A small image super-resolution model, trained from scratch: 12100 steps, 19.9 epochs.
Rows from block 9 of a small image super-resolution model, named by matrix and row number. Rows with one number belong to one channel. Each number is 128 + 24 x the weight over its row's rms, rounded and kept within 0 to 255. All counts start at 0. Numbers have three digits each.
After each channel's rows are labels from the 100 images, of 14976, where the channel reaches its highest value: "responds to" is what is common among them. Only what is clearly more common there than usual is listed. The data: photos of plants, animals and fungi (iNaturalist). In brackets: how many of the 100, against the usual share in percent.
# convs0: first 3x3 conv (model.decb.0.1.convs.0.weight, 256x256x3x3, each kernel summed), inputs 0-127
# convs1: second 3x3 conv (model.decb.0.1.convs.1.weight, 256x256x3x3, transposed, each kernel summed), outputs 0-127

convs0.77:083136136115125108095128111098122121176124142134124128119104114121126132124145100127107139112133158120107155140150109125104153132164114122129091117136111159119114155122128119141098120172126139128130149176091110146152118181173156134127169151131135116092149165107110116115132132136123149114161185096124123125111113095120115144126134132123115153114142118123080139148093140097119136126126
convs1.77:104073087135177144136137095116155086114159115094142136141144123130112125163109158144122161122087123137134117148103129112096123145152149090068132154088151142119078153183148124128126123146161128116127110108115122106140127102128061085143132160148107161128158135150102114174107144129141109115113105144096074119112121159114123157149079172110155142110091146116153132102141092138139115129080
responds to: order Passeriformes (54 vs 24.9)

convs0.16:108150154128101097103163108198058159114126161117122121173152115128091139113135130086121105064141094142158162114126134175141120129116133128106155122121149132236141129099154178076129099109139135135116117118096137133110098109127128139101117112170152107125111122066122108168131140087139120144147123129117138116111110122125119113126154148102125101145128133109144141110113104149129137127103
convs1.16:115137141148150124147114097111092128137159129129118160121134124119111099108166151139143144108080122077150133114126115159130120130152126120204115110138184147055135121122111130114110152066129133150091167103114114119116137188156115135128151115126169157113150124150106140121136153109158159176087115084152130130129121093137082070164162092148160107078088101150133161114114115125102130115148
responds to: class: Aves (83 vs 55); order Anseriformes (28 vs 5.5); family: Anatidae (28 vs 5.5)

convs0.240:112149112153108164121114102130118151095124146152102120153136104128096127149122130107085108084132124152113161113172151095120122141134131138102115099127110139105131132171136148126113177117132117118117104117108131104128148131112104148135090082128107116114136116112106135157158159080149125087138119199112099120124126141113114084078133127136112143149122134147123122118112115112116143115141
convs1.240:129111148131090128110159131172147104169125086145111081136130071105164134156135131133149114146134156157142114135094140095115073134120106139105095148105089136137122127133149144160100117169122134127158105069165106109102100085123132150104133151133107110111138118116145171116117087166137130132113139153120151128127103135147133090143148140141162110160121107123109139134113138102117121118148
responds to: phylum Chordata (98 vs 60.8); class Aves (97 vs 55)

convs0.43:095093111080166114096145132144107114140145071124161143105107117075103123117122102117141144118125114121118109127123132130154134113155104106111125173092128127204117144093101084055157111113134112161138137105099131114106122139139105129142129078139127139125109143126151114133142094132119101132135125163103088140170122139087115124151159126130101129086150145125115153122115124150130123095095
convs1.43:168159097163150092113143124119124156151138174120147114136116125103130077106121123125100148169117127108158120138129085112122127097130120154147112117085122128100118086098123105117105149165131118112148162146141129140149082152155135149138138116128102152121084083088140173102130121126111108144126137108079103092163164085146108122087141125114143091097120165100079145144091136113155124126142
responds to: class: Aves (96 vs 55); order Anseriformes (43 vs 5.5); family: Anatidae (43 vs 5.5)

convs0.98:135128162183121101115129143146121162036129178087117114108108166126098139131119089116133110145113102136118151107126134127163095108127144142136111108111080095111137135124108125164096129100142105112143163099116161141128121127113131170088157151125143112153087114136123109127134126118130136106133152158152127093159144125091109126118152119115140186110131125106082146166129120152155134071123
convs1.98:105123121160129098150159110081125084118152132126099124114098098078143129099114150151090136132112136159122132133123129136130174156137130139118137086140117089140123115134090134088184144093110115083146134144079128119167116097158123070130147096141122079115139101072114112122111185195129108097126160116107125129114181134120091125112099121144145125140155145139128110143090180132136103144159
responds to: order Passeriformes (58 vs 24.9)

convs0.253:159145106136120124087089150159138146127109128143133138158106139141167139107124097127142131073150073120121094149109120120118128093130128127113106132115121108109131140112143106148105097064110140130169077164135118089114098139087129132101074087096132116098133128112146076129142123088116112099155095162117134135110126143105157098144145132088163108133090131126141137121136124180133125160124
convs1.253:090170169115126123125139148146101117129130154135163069108110126139126132110111151136124108088137115109125148130128117096143145079110164102132143142134086115073148103159116144143107126112107106117118186169125158113099144158120172126139135106120141077092109096171106143112171134158141100124177104051168137114141106133127101131116134142106144126127130155155074144125151151083099142155153
responds to: order Passeriformes (56 vs 24.9)

convs0.88:117149090113128096145119115152113130136119087142106112111148126104176096130148112152137096117115118098126135172186120095140156097139127116129098129130151122130098129093089175085156142082147171107140136166122099090132113123125089152077102102139092110131091140146129126119122106093119126088108161129142103159156099117112158105124089123094124113138112107091095113142125125108107155115134
convs1.88:139117118104138167142116161117178094120140108125120112105148125158078147130128165146124155155087120130160144155145159100131139121108189120132131143071150145100110112170104137089091156151156162096162130146117161096130169110115126094149092105101168182116108167171079130092091115140130134121118143119129125136122112128131154113139068144114088094157132157116152127158147125128134187120160
responds to: order Lepidoptera (36 vs 13.7)

convs0.22:149119115117101075106151110101107144114139160106109107134094153106149125116119125128152111108109106132148151129117110150144137139148079104155152123086136114241096120130135142137121120117137137120111156125127122124135145097169160162139147128115124131120178138147170138172153157088124104078129118122142125131164115152113141108135102096132115127132157068130108100146125107133153082109109
convs1.22:175127100163121146169124116123126089106113214124151148149146127142113164096122131118114114136082121180137106098122114126148102114129139168120115111131197116086141095116086124120136159128138114157112140147145157110146136128167145145141116087107103134120095151109075147119124082150116124141165121117128127086099130114154141144113133141137108094129132155113095138138129104106136145121144
responds to: class: Aves (100 vs 55); order Anseriformes (46 vs 5.5); family: Anatidae (46 vs 5.5)

convs0.80:107107114145106115123094143142134113083141083081154108112126141118106126131115103127093150079123150133120141151131152118156129123158127111104121138080117113108153143135123137073095116110148099131081146146118146097055164107090119116142103108142110184128133144126147135096146096134145139213112109115105109080161159138158120083123165128091158123132132148135121107123114143147128100102133
convs1.80:152124172110149113122133118154093089119125150135087115109128140106144116120129146137164154105179132162153113130145150136140149090112128138164118099098159152157122160168102135085124101106121153137148120147108143145113101111093122103171118116103109124140079156156150101105134122127109087165174119089127129070150154119189109157110120119105142137105140146135122140161148124086127161152135
responds to: order Lepidoptera (36 vs 13.7)

convs0.119:156139128105094084089119094134111150157134102111130147132148110123125075131129090139170175107116155136134167168131131061139098141107117142093106138143056082111072143114096131076077113100122147140110148128116130115104137152104144179112096143158117205099113118126122109123127144112131136146124144118141174124113101107163099115136126165115141109120121107115088101116104097152117119140117
convs1.119:117178108124128174116089132090110114098187119134118107140143150128112132145114123130135176140142159093159115166106119126161119087117135060154107179152116145089119151130131112182092149118129132133182149128107147130135162118086109107133116153150108134072119120122115058111118110134153105144158107117103097117146136164125176095149074109112158114126152105124161136120106141174119133107119
responds to: phylum Arthropoda (61 vs 30.9); class Insecta (59 vs 29.2)

convs0.197:103104108124122148134145155140090106084112113112169102147158098118111137120098084151126132103133147128120109168110125088108153128091163180129148153129114139137116136120124109096121135107110148088099114155131099138116131101123125136130090130115127169157121161099155089085136152110123116097070113148134108135118131146074094114125116131114154102148127172130172167174133118160183100079134
convs1.197:165097181145141084159138130147163075100127152124127123103107132144091125109107138125131114150123104165096125168109128104156127128182106165145092130142151113083165163153121136121157115139145132095127075105141128127119128124129122118111142165163170077115127139111138111096141104131154136122164138139155165120091095091135114159111175162138147093147122081093109112165127122111148121120097
responds to: phylum Chordata (92 vs 60.8); class Aves (90 vs 55); order: Anseriformes (25 vs 5.5); family: Anatidae (25 vs 5.5)

convs0.212:131137161134120137125123153105124127124155153105149117132150102111092152121113052133102108110135122153129125149135148106087160135136125101153131121127148176099151117115119140129139175132090088106141118145137153152103179079091132119107135126082117138088134113117114083142124099129145117134129148190134095084091125125144145127123132127121123128133137125097077097146091128141136075141142
convs1.212:114129160097130090114159117138118112165111137157116159123128142129130134194086136146143108130163167128174103135079115128129100097113101158102151136106149168121135111166180152139124149131166125131086143142138088144125101153074107115144144112105100098133112168148091162110167105170103142136173138098117128118122165107099113140144119144122123144108142141103150133114156118118124122150122
responds to: order Passeriformes (51 vs 24.9)

convs0.154:149139110089108124141182132157123138138149113141106096141047122129169104116126136138164135140152137148114104120126088138129102074108087122157139154134108105143141125145121174110125125158087170092136118156116132125094134099104178137152119129143108098138130145160163143142106120086097130135136092099126164128147115175128122131115104125093130142133154150127136112092123130128128110121106
convs1.154:105149144164147176147122140146119115089115153153119123119167108107116116093126124143124108136120163161129162103092116151135125072121145167120123150167145126117190118123111158114098161151105128120138134153139146151175176121130125112094113112095126147170121129147113160054185090153087119176128164102134172155128156154124176114149114109158135132116105126164073150133141107123124161151149
responds to: phylum Chordata (96 vs 60.8); class Aves (95 vs 55)

convs0.0:148158151143095122142058128124164103136126157130128115093119144119187134131167132126173129150125147099130122150136096116145134120100137134125138119108064156159124133162120137205138146108095101087176126111130121135090137163152125098119125150137154119148116122134134100119111135129114136161118131091103167102118139069143123112172116154121125125131147118109129163161145163160180128134116
convs1.0:135147147123110113137161120100119111125130103110132150115147144137136133127132075106124142137132078116115161154117144131155154106121104109154137139152138115104115120147099117084138124111140165124123121147163141112149096147113119126161165075140159150132131106121108121133119155130113148115133132126147043113101129117104102132120100125170112106145119122181096149167131134154116115144092
responds to: phylum Chordata (95 vs 60.8); class Aves (93 vs 55)

convs0.173:184142110106102086098122099134110150136104084095178120128125120073107124123112089175164093125130061103132135160140145158108119100120113125151116129156100114189120129164134120112124113092104130138107145136112118126123102080072139137110127138119160155123137087126114145149123123146149112173113105126122098101110119103109148114103080098120161091156129116150080125121173131174133113152113
convs1.173:096128144096125134148137108134061123119111172132142109133092116123146149085120117181106144115110154164155105156088123100162118115114122150159153107113132130081132116140122150191129150092125117068109118120141152084127072169120121146150145101156103166101104140138150121143139109140144146159118145098168140113142113134128137129096145164126108141140126150130114157125173128081101146167139
responds to: class: Aves (85 vs 55); order Anseriformes (38 vs 5.5); family: Anatidae (38 vs 5.5)

convs0.235:142134138129119061143143099130125126101132099136155104108082130139102110135130121140101109122145138121126115159148112144120130115149156142120099126143144095129094125102130090113107115126109115134185137090123174103090110126136097127098104103140082109133087078107130137095087112128148115158111112126117100135100134080096107167108137119130089094101128125156062146115140113155149149150135
convs1.235:166145186137119175116122148137127133116104093114110147155108114169128142098106168081140139126112147114113113146131158178176146170075127133173138105147141110146141104098113123142115136125107132139117142134139146148149111143143148111167096090131077139120125150099143127119115122123106120131132156169107113144131114149089115127136076108106111140116131113125139127117155125130149141145149
responds to: order Passeriformes (50 vs 24.9)

convs0.90:111122149130113145135107149123119119117146107193157084130107112127119142092122124071107098122137136103127107119200114133117133128142077124128096143090121123148159124105080127146108134139166142123160105146123113131137101111162117100126132157105121160111105142102129207085118140132125121111083134102132121143102114114105109105142136062102118140142126149136115085077159138150121122158164
convs1.90:115097134122147113110098102113139120165154123074146146130134166085095126093154142149103111117136122125138127132137114130130117129144134126094137113111137140103165124144125068088112126145087095162170151123170078115119123087145139124119099122166108147148149114117135141101164091066115127196117173120131136079116083102137145096133147107125123104168145102140118098099137084111118151128177
responds to: class Aves (89 vs 55)

convs0.93:121121154117106105122149107079105141152103138115120102136116107144103158131136093096088098080133081080121105109121106120137133118199136098100123108149056142096081114110106126085108113163119095120121121135125141121158168125119107087118129097117143110137150081121112167145130116134127107118107091099143189125144104129127112117110193144111124168105169119139117141150128097140111156145119
convs1.93:158132142104121186129105117139136149139059117125125094122175128168144157107105137084166152122090187122154111110093152125131129135110142074131140132121091123111128143156111119086119149144174139156091143113146121099150162112148134129111107162119112128125136152099132121128138145124109090131106158119102139155087166167124163138107103121138128131105141100145115136104150134110095169140128
responds to: phylum Arthropoda (64 vs 30.9)

convs0.41:082140104146153117136137138117094151118123117104115118169130112098118122151144117129161120144116129103130132149138107072145147120124119142137158132123138136226124168074121123092139112128117145157124133136097126137139073123142135172121113136130112143138102118112145139141100121099123120137080110177114093140090109084071088121137145080120115153175137103130122147122106087143115126049131
convs1.41:156108147148097077131149129116127087116125138136078121106111115160134127158091162121115115136167166149131137104108133102143128100139137172155129140098172146092108134099112146135097132158127133135120122172148145105151103124163109154139153131095111123144098116156143149115131131161111174198166098145135133106152127108186110144120127126139103172076089141089094137154103117129148133144123
responds to: class: Aves (100 vs 55); order Anseriformes (36 vs 5.5); family: Anatidae (36 vs 5.5)

convs0.150:096137121112128101140117107139102121101119082088147113121126093135113127110133098129078180137114127080098171152127115172124134126117114129105145160134087123127112120107110123116106131109105143116117109136144175140153105153106138115159106132128120114098130162099153142112135151130134133151116142097124156118065110111094133157156135131097124131169124153118095117129137127159128148165111
convs1.150:158098123152144131087148108144088126120138152103140142136154122117151148131124103165163114138125109069138143126096121147148171095117114091125130124160114153121157154145153124137131180082151108131140137170142146113149117142183100121097156159160097105099084123131120179141138114124051142099126163151100110146120167145132150124134163136162111148151096089162128141105120122163144121093110
responds to: order Passeriformes (56 vs 24.9)

convs0.109:143116122140142130104121140084154122143124105120138121110182104134156137105121092139108106136150119172142135134145148141157110141117127123125125087082152124156098103146171103170101139148106132114079115114129108136120141127111167116116126117127135155143108118154116111127123159115095121147172127140105106104105109129117090122139188115123082091141123107172180136148127108196119112140131
convs1.109:139090118132143106150086158087117119147165112151112128101105142148137157148180124152075161161153084140124146135099129161101157133114135128095086159157122125136136113147167138119122123147118119118132101180101157184142143134085192117172175086142155121121169099165122100106161106108093133120128128114165111173142162119120108162137098158175143124160140115137088123091149136128119088148111
responds to: phylum Chordata (92 vs 60.8); class Aves (91 vs 55)

convs0.120:109128133139107105138098088124144104078121127104126119148107168068090139141138156129100125106133128119157097094124120128168117112130095160120130119099140171159123117144116133067108125106141132113096136131134108144144129120134080093143061080119089136170141138101127115105127146111101136120118138099105130113124108125069117099117112156173086119120150143096120110095117099143115102110092
convs1.120:144147110100124107113103111138067096153072127099126154121134137138151129140174126107153164167138104111104121127131152140123131103140121153159132126135172134130152043133097124147119147152159144154077088136151093158132106153157107118146157114103131161150160134078142119140139166128136177112102146115101167148150130124152154158130156146136161142126126168109109157082137128176122159138139
responds to: class Aves (88 vs 55)