From a checkpoint of a small image super-resolution model: 32-pixel images.
Rows from block 5 of a small image super-resolution model, named by matrix and row number. Rows with one number belong to one channel. Each number is 128 + 32 x the weight over its row's rms, rounded and kept within 0 to 255. All counts start at 0. Numbers have three digits each. After the name is the row's rms in percent of the matrix's.
After each channel's rows are labels from the 100 images, of 14976, where the channel reaches its highest value: "responds to" is what is common among them. Only what is clearly more common there than usual is listed. The data: photos of plants, animals and fungi (iNaturalist). In brackets: how many of the 100.
# convs0: first 3x3 conv (model.enc.2.1.convs.0.weight, 256x256x3x3, each kernel summed), inputs 0-127
# convs1: second 3x3 conv (model.enc.2.1.convs.1.weight, 256x256x3x3, transposed, each kernel summed), outputs 0-127

convs0.250 084:083113053155123148171098118129075136125149112161108187108171129132129133130185075122084173142187130154115155085118064157114194159103143138144128093123119148111057081150081037158122091114123182186124082136147145068091125133138141158143175095099144111120084109124153107158089103110075080087128080133118178124124126085137126153135144118127191106144128107084167088090115149092084071176124
convs1.250 088:157111120172164130088089150145139142092132182063118197106173147176135108113056126133101181137138109097096136160230100114151202095129097147131120142161076154101154155147141131097154156130079164153142119195149099200112158164139100101146140074139092095115108078141149132193120104119143183122093130137101171057126125089125174156128172088146071161147090168148141121119120176142095064142097
responds to: order Lepidoptera (36)

convs0.219 094:113168032168076119126122082136100123097149154139121122150148098112145111132068109107125175142143139123148115100120089133115157166184136089175061133126115140101128147098074129143167103136184127097157093141094093111119064119122079070136101131148106167169149138146170110075135095144093120116123131138132175082132086096198058121131136108142124182144105118105140113145122115105118138181159
convs1.219 107:137143104170164106108089068068085145146125181112152132173137156118127131100077158126112071131089153188105172083116096105099146140055156115085122090183152186158144009124129136126152121120187152134119124154129145091157091191106162159075139093130087129108092072142203112098019181125159150173170126167128141091099113141155133143115147089154126177094147143159165120146142122130143134148127
responds to: class: Aves (93); order Accipitriformes (38); family: Accipitridae (33)

convs0.11 092:110142122162134097109095097113152059066143136111146100156109181144106089055126087130125122102126124127136136156128119076153060078159129205185163123113117178163177133183155125174167160163117157113097074137136186118115118125092075115095082146118139147102107143155063111113095146176125162142121029090155179126054088108150119147139179100122173109137120152152096101130166143121108115104098
convs1.11 099:145138148096091113167140127144168135093124171089102135142168175142155120043148177129099080131155119168052110104135107179127114111110122158184114137152168146177122092113154169141162118131091142152101082091111122107169156183116126159086126144074055116142144102123125074125037177128129128087118074147155097126114184119173130138205138126119144141144135055168174105122120113162104171120164
responds to: phylum Chordata (92); class Aves (89)

convs0.218 094:089106120135146135151132125046151129157145130136113162126081131102180082136113108140162162095177069113159138078128150169172084149141096095137148137170158141179101082114157135142167092153146091080101130151135126142104180146179131126203051152093107122140036115132096082168170151130124109097173106111134109153098122084128167123115110000150104123104128107119164191141147166145090133169094
convs1.218 089:183197116096081127101072128048096135080127116091124120160116112125110118144098091105162135110139136150098164097050121199130111100102145167128114097158127146162156116132176106181134170095158120150126117105157148125107139140082203113112100131115089058109137151127126113122059172087165133105126076091157146117108088148125064147147161125097128093119087136213105111095185134096128123131177
responds to: class Aves (84)

convs0.135 124:132114145130133131151110116125127147178138203125119119078129147098128122131056125136077144127153133159054126141132125100139110116146124125116133125126118096126091186098101149142094096180172100102133073128135123141132098110123106171224135095118108124120118109114151132117142125086118125104118228191113024131122135148074083131170150129101136113084105115141091077149057126135154125162133
convs1.135 103:099140122090175133117141117140118181149083070178123124145148168132114139066115132179123107112163071163133121095072156177136096092137092146150131150159128110170105148109129153118107121147100072095130082126182185138210185157154141137158096099091062140106129105136155149063091131125133123167122158210127159104106137201125034139138122125088100129100103135166196121139169093104107153130154
responds to: phylum Chordata (97); class Aves (95)

convs0.9 088:134136145048065088109133116140178111061106152115087128110131121096155115108146053072167136184140056067127171138116123105119121131155085154101137127131144096071171132127133098125135119100115079117107163104089129124086085114198166153070172093124144118106162101154151200127134121088121119090164042126157186118084074064125096165091131106142151122112102131125127117146094129092176145130147
convs1.9 097:109136178115149108135104156169155151129125136077160144088078162148126111060130100111128130119119153118129138154130145085109111132160103082159129118137142086109121126195104095152149123092133192143148115108125116159039142133072117138171146147110174172149123138118158213146180126126117105100154111124128102255169101154095190125116103198122128103103203114105118135098168133126157114095110
responds to: order Passeriformes (52)

convs0.116 080:147132179119100107106127174145141068151111099142102174113103116151085171154132187110087161081135133128122121120137094102152106099161136119143124111113165145097131117076161134160169135097121087133160164182136180137076100127151190115120117110092143064130130167104140113104111057097123106124094102093146084204204156107159111104135130130142137099159091141184161063101120095044120110164148
convs1.116 098:113095171118156154123157148103153175170093085116136107101134099101127118154123111108169166116170075099138150120081098100109110136078118145112134121110109156104086120108110135144125121155155117140137120137079047141135093093114118120186106159134151222137108095164171153087167034152097130153120143130111168099080084147122136104184137099155060122160127133131104065107166121107138105165099
responds to: class Aves (89)

convs0.152 091:142165066135116106120169089138103137163123080148108105092188098127089153058135099111150075120095153028164088152127111144096089169118163141130098084076143173094100079125156089156175099117101092138134183149109092081135072124120137108129145141100150113139097114130156054119126068088086109113106111122162128189155151078116145094092163135102166074129174129174215119118091140113133157082141
convs1.152 111:084073119117107121127129107190118124111137180129116176111124116114123150104144066105154054145149108146122097144131106153095155139107126120105170119097151165095107128157077134146135159128129083123113110169089073090189096144174093105186169168107141179130110095040151148119095146080067159120136216142150137181099070121133109160160124166140143137132084156109124047110143193133078137112178
responds to: phylum Chordata (94); class Aves (93)

convs0.68 079:084134142148173139151132119113103190120109098169128074173094115161093108100116106078104090106139109081100120130134172110134082127072103114139121157133060071070092142098184109116126105097081124190210123079151133120106132178088117065101091113189134112116133084095144156113074195148107129129104112142134131102199146117123142105139109131176094136114069117123199130111126137145108154152122
convs1.68 099:123083100141109106111154168161138171132140133169124174101123090152166118131178111139145175151187135080121109185110172091111125198158120127059112132165125095140130178127089158147150089159082076154127147149143053119116122141142161125224146136127204133095108118086152157136190142113132127100153099102093106099079103135113138128179111165133157081095158155096097104098113177120072145180173
responds to: phylum Chordata (98); class Aves (96)

convs0.174 103:106095104165137130133131151127174081093106179059129131144137076102146137127090130160105103102071173182099162132121156081145152097138087126138092110130093113130107114111116077106126121124115133078146107130092139101152143183139083030160118157135081108115136117158124113120075129111089109102118072080140112109138144078165107075142153141122111029153127149104113101132071132107140118103130
convs1.174 086:139162120145146149136144124137116122157150129104164119121211207198129195107123159189144071147161115163146120092153154193149105121120191116106154162148130139191075103104145125112138121103075119193118119130145066087176112174138117159084110129147144116173095137177153115109075170127134083138142163091094146080182152121163139185103150095153223169153139156132108128147092103175163128154096
responds to: class: Aves (95); order Accipitriformes (40); family: Accipitridae (32)

convs0.114 092:113145088111162142100091124119101142174085139158118088124095107140187137143082125122151173110158099111168123080108122089174192114089175068121095144133170100092085165098158095147104098116153097051107081115077128086152108106141166148048077194154141119122086075111162144123079109089089066119187108111137140089090129137117126137116180115122139131134077115085109118112111114161083190057193
convs1.114 093:124117142166093119150123112093064124184106149055152184118110173135133104109086119121106152128070139181120091059141137135120106182156201114119131089173137122148164116124139152111120166121159154146142121122179182136114116085087062132145093178110117133116161167166138164096058130150097142119151122154140133129092144086130120118129125081085178161115180092168148140126157115149140089139169
responds to: order Charadriiformes (26)

convs0.158 094:093104116134118116125098149104179105095109171081126119119088118159167101055164197111090058119159150085133108147185118167085036127161156145166168110065127079141088171080122167089151132108089117170082127140127101097158101083084158090128055111108142107142140067129138116105138141129129113116156051090123138141115129121068077183078120120132154128035178096177132134100119149133114153146067
convs1.158 094:136156138120189157111143086153141139178083154124102117144203107113180115123106123140122094168192125145134105090195138110147112099113172128151160157147116143116076126108101131106126101133097165090171100133129131108212146182108085143095126068156082136159052157154154116143082173199166127106141174125106099076152142105084169125146140135161130155181085100132130097119112176170093167098091
responds to: phylum Chordata (95); class Aves (93)

convs0.212 119:139153099115137134108151149084074158136148130109107158153150132151077121168061141155084127149176101139061117160135154124108110109133123103167078082158173107142085201100091193139120107151124171122150121143074160109136148133104091101222136122108084134115109077145170148109113090160095143129106147194095081127131179187146014078119130125139142096144089110160103108104099125125094090125137
convs1.212 115:137118088135167132132185065109115136143108101187108099156129125121119137128071102146103057111151149169181131126056160190111098119107034159154131095138082122129127087072104158130120125167151062107118099146149142112231155144139168119137056097126091110117155090096105149053083134114145158140108086183107154109113132182162136130102107129114087169104123152165178098145146133122118175099170
responds to: class Aves (90)

convs0.133 094:101184098142146111171139099195169149086106095114120185178144153146107124125144163139143065129065160175096110135159128085124112138114111085127094127105063193157106093177143114088126156123112180092151118146137129121120169121093127114066091181159111115085162147174132141142124119122130154094088070123186064084109118173129182100147158173123108035134118137138128067109148095089171101139149
convs1.133 097:157096118159135124152050105159136210203145109139082055140092135156098154114119096095114100137198134134157074137112109196167111116114145156185158100096125138106112137084134154112156100093144136163149118118139115113152148112118150133132166088094105077155136156085125105108094142157155136122141121132125158132075188087158067180147140155128172138179134170154124143130079103164106182082167
responds to: phylum Chordata (92); class Aves (91)

convs0.237 091:170165150095150122146139083130163157110126120105128085106073108115162118155157070079115192112105177105102129099089100093096130103188098150103185181138143140069121089131123170059093124137137136119127146138109123134063066110123157205105119100097147168124099128105135168096150130133103108132097121127083136096083117145073079105117093106073115182092115164085129101110150133135083140115134
convs1.237 100:091117149166108183125113104163133162152121205106134133145112171097129089133058117099072130125165169122120129073129154066144146128097144102113154169099112138121136089145122159157102175033116144130164116187114170151129076161133123123122202082129136155112155214120162099175128113159140127141126141165117111114146179149081205113207154167099119145082106122107119121070168089111150127089130
responds to: order Passeriformes (51)

convs0.226 098:085097076112119114134127133145116074124181099141171111120176147201124067139154138069112144163167071102167165125138125160114096097142141093105135129169196115191069133120140090167153060096138077073123119117161171102103141105122178106051104113069143128152083149123157105092158155120182148158130131116108120132114158108181102101124127091180129113102093131151093088152100124107119141086092
convs1.226 103:145187064105092147130159105142133090123098157106139065191181165086177135067140168090116141145136129130084161095114095168127142095135112160134112099189138188148155088115149142154145123166135146114107103133140194142160083175109177154139131093101089120095091136145135122096106143173149104139149168069150126084105083097134177117084169107129111162076101116177131131096139172149120119127097
responds to: phylum Chordata (96); class Aves (95); order Passeriformes (52)

convs0.136 068:123113108110096123160089159139103096111093160101130047123109107117101133205109138062127154109182089121068095131129108154153134109144138134135127119086183171166181084094114119062133149151082166108122109071136129087145056092133150133132137104145161133101142076148154056131095128157186126164126130131123131103119133175159119101186186124157136076133123125122076093172132100126117122144121
convs1.136 085:115141111134104103141139093117121082152131075099085155064157111127150094134158091116175149137141139062109116127148125080112086131122101094124135112147127033086074128167087046120155113054134109162160169152089100145073128133103137133143124179152150146126124107118151187157112057108115103085152110080137155131146103096111109097142060094091146068141192108092133074174164211068093098110116
responds to: class Aves (83)

convs0.213 127:143127184175116120149134118150110180147127142100135113098088079067164113097091043114113130172146170117145149126112130046108093143141111123129136142129177114118142149089127129137123097121186068144115115127100149152088134181100120202186146105085150129103100125135182101150155137069147147079130157153155072174136105102109038136159156075099123085125104151152106084176078090138116122175078
convs1.213 108:151127204104166160109087090153148171122100143152150100121169120133149120106116161121091144141128088135073162105120141142155126128114079055122160152090142076179125156180136106167060103134116119110170144162109169121139098077107157140189159136110125098139122129081118140092107104107159088162116170105193134083106160239149042180139148157098119130122102126120129130122106101095138156175078
responds to: class Aves (92); order Passeriformes (57)

convs0.190 145:151137255120116150084131105101095114166098124130140134097069133095167115135122126065140102160193123103201108115130100088117141174162094117121113158124142071108144129095133158114169132150139076125090087128137141104137086172140139157221142082064165148119143141129117092140097133116115096096158161193089141178098130158091042165142114109138102180107170121155108118142107094107135186192126
convs1.190 133:147118211089162098116053087151114177155130114152115078157150153127110166107133145119126067108156086098137144095077120127119133150084086134077119160169162078145155189114129132132118147087092055137161109115096119143159123148120166160086116137125119132106107114086152147064085146155160130177077142090106149132135111172086014167135129154130093156131138141099129109127145053117143188103092
responds to: class Aves (91); order Passeriformes (56)

convs0.100 079:114130136131172112168120064081094110132091071153141159174142133070137151148158147165130131106190100166107081103115136125101081107184082174127117124139184153155140051123103105110079162101080219086100138155120125126129117156073127103104126119094094118091107184143072096128098144113094084102156043052124118118088161123119115123105148137125068129067131140122069109102126099100115119128080
convs1.100 087:155123126118164153080128128139128149123126141103160089099138143077091114126131127193164164110129077105150158100120096168159143111074117094109152154110109066099102140116136154131120075186115055120144129140115087131086103104176134116107105142144142143144140119191086125108095129157067143150125100138182177073103085110131037157087113113142153149119151151126127105178134056149095118087153
responds to: class Aves (86); order Accipitriformes (26)

convs0.98 106:107108136124141130109152128106106143181104106157105097111110155120155090141106094093112132152148079152160157087113128072132130143083117135126136103183124087068061137175120131119119126091104106134087112109134130200115171128132131176155130104103162152084045142151115146187159077149082077102162109187077098115127103067125159142112080073161116162121143119068122134130082164098168124171141
convs1.98 110:216145196151127152094117117087099129106108102155131088176054153157125099176101145128151127104161106120098129125126113149120145127160132138144144135143074160145159100148162132103126105147111150135106117100182085147118218120082194071162135130093145081105142104124153136103137158136132145162068144140107155093100113114131137107081175095125094133127113146192162108068155113115141128131085
responds to: order Passeriformes (50)

convs0.111 109:126162058181132117071134147107026122097131152108146177138146164144144083081084133138086179116172102187148095188151143141113118134152160061104057135104165103143124126126144159169125073123129140062114044149155180146158158117119128079090099149067099134121133170132127092154145135127111136088144160110119103094099099081108038097134149130146105070141098160141104127124047132100087133140120
convs1.111 109:155139047153122139137148082158110125144103157121123105133164157175135159092059170124063100061148159173098118093163109131150088110157095159168130099122145150145121055154114161089125131097111143118129103140151084080150118119097113143049108089110093120140105112124150092119135095153159120088145123033154182076125154121164169138081130145107120134117185150135188129148151098156160150117123
responds to: class: Aves (90); order Accipitriformes (34); family: Accipitridae (30)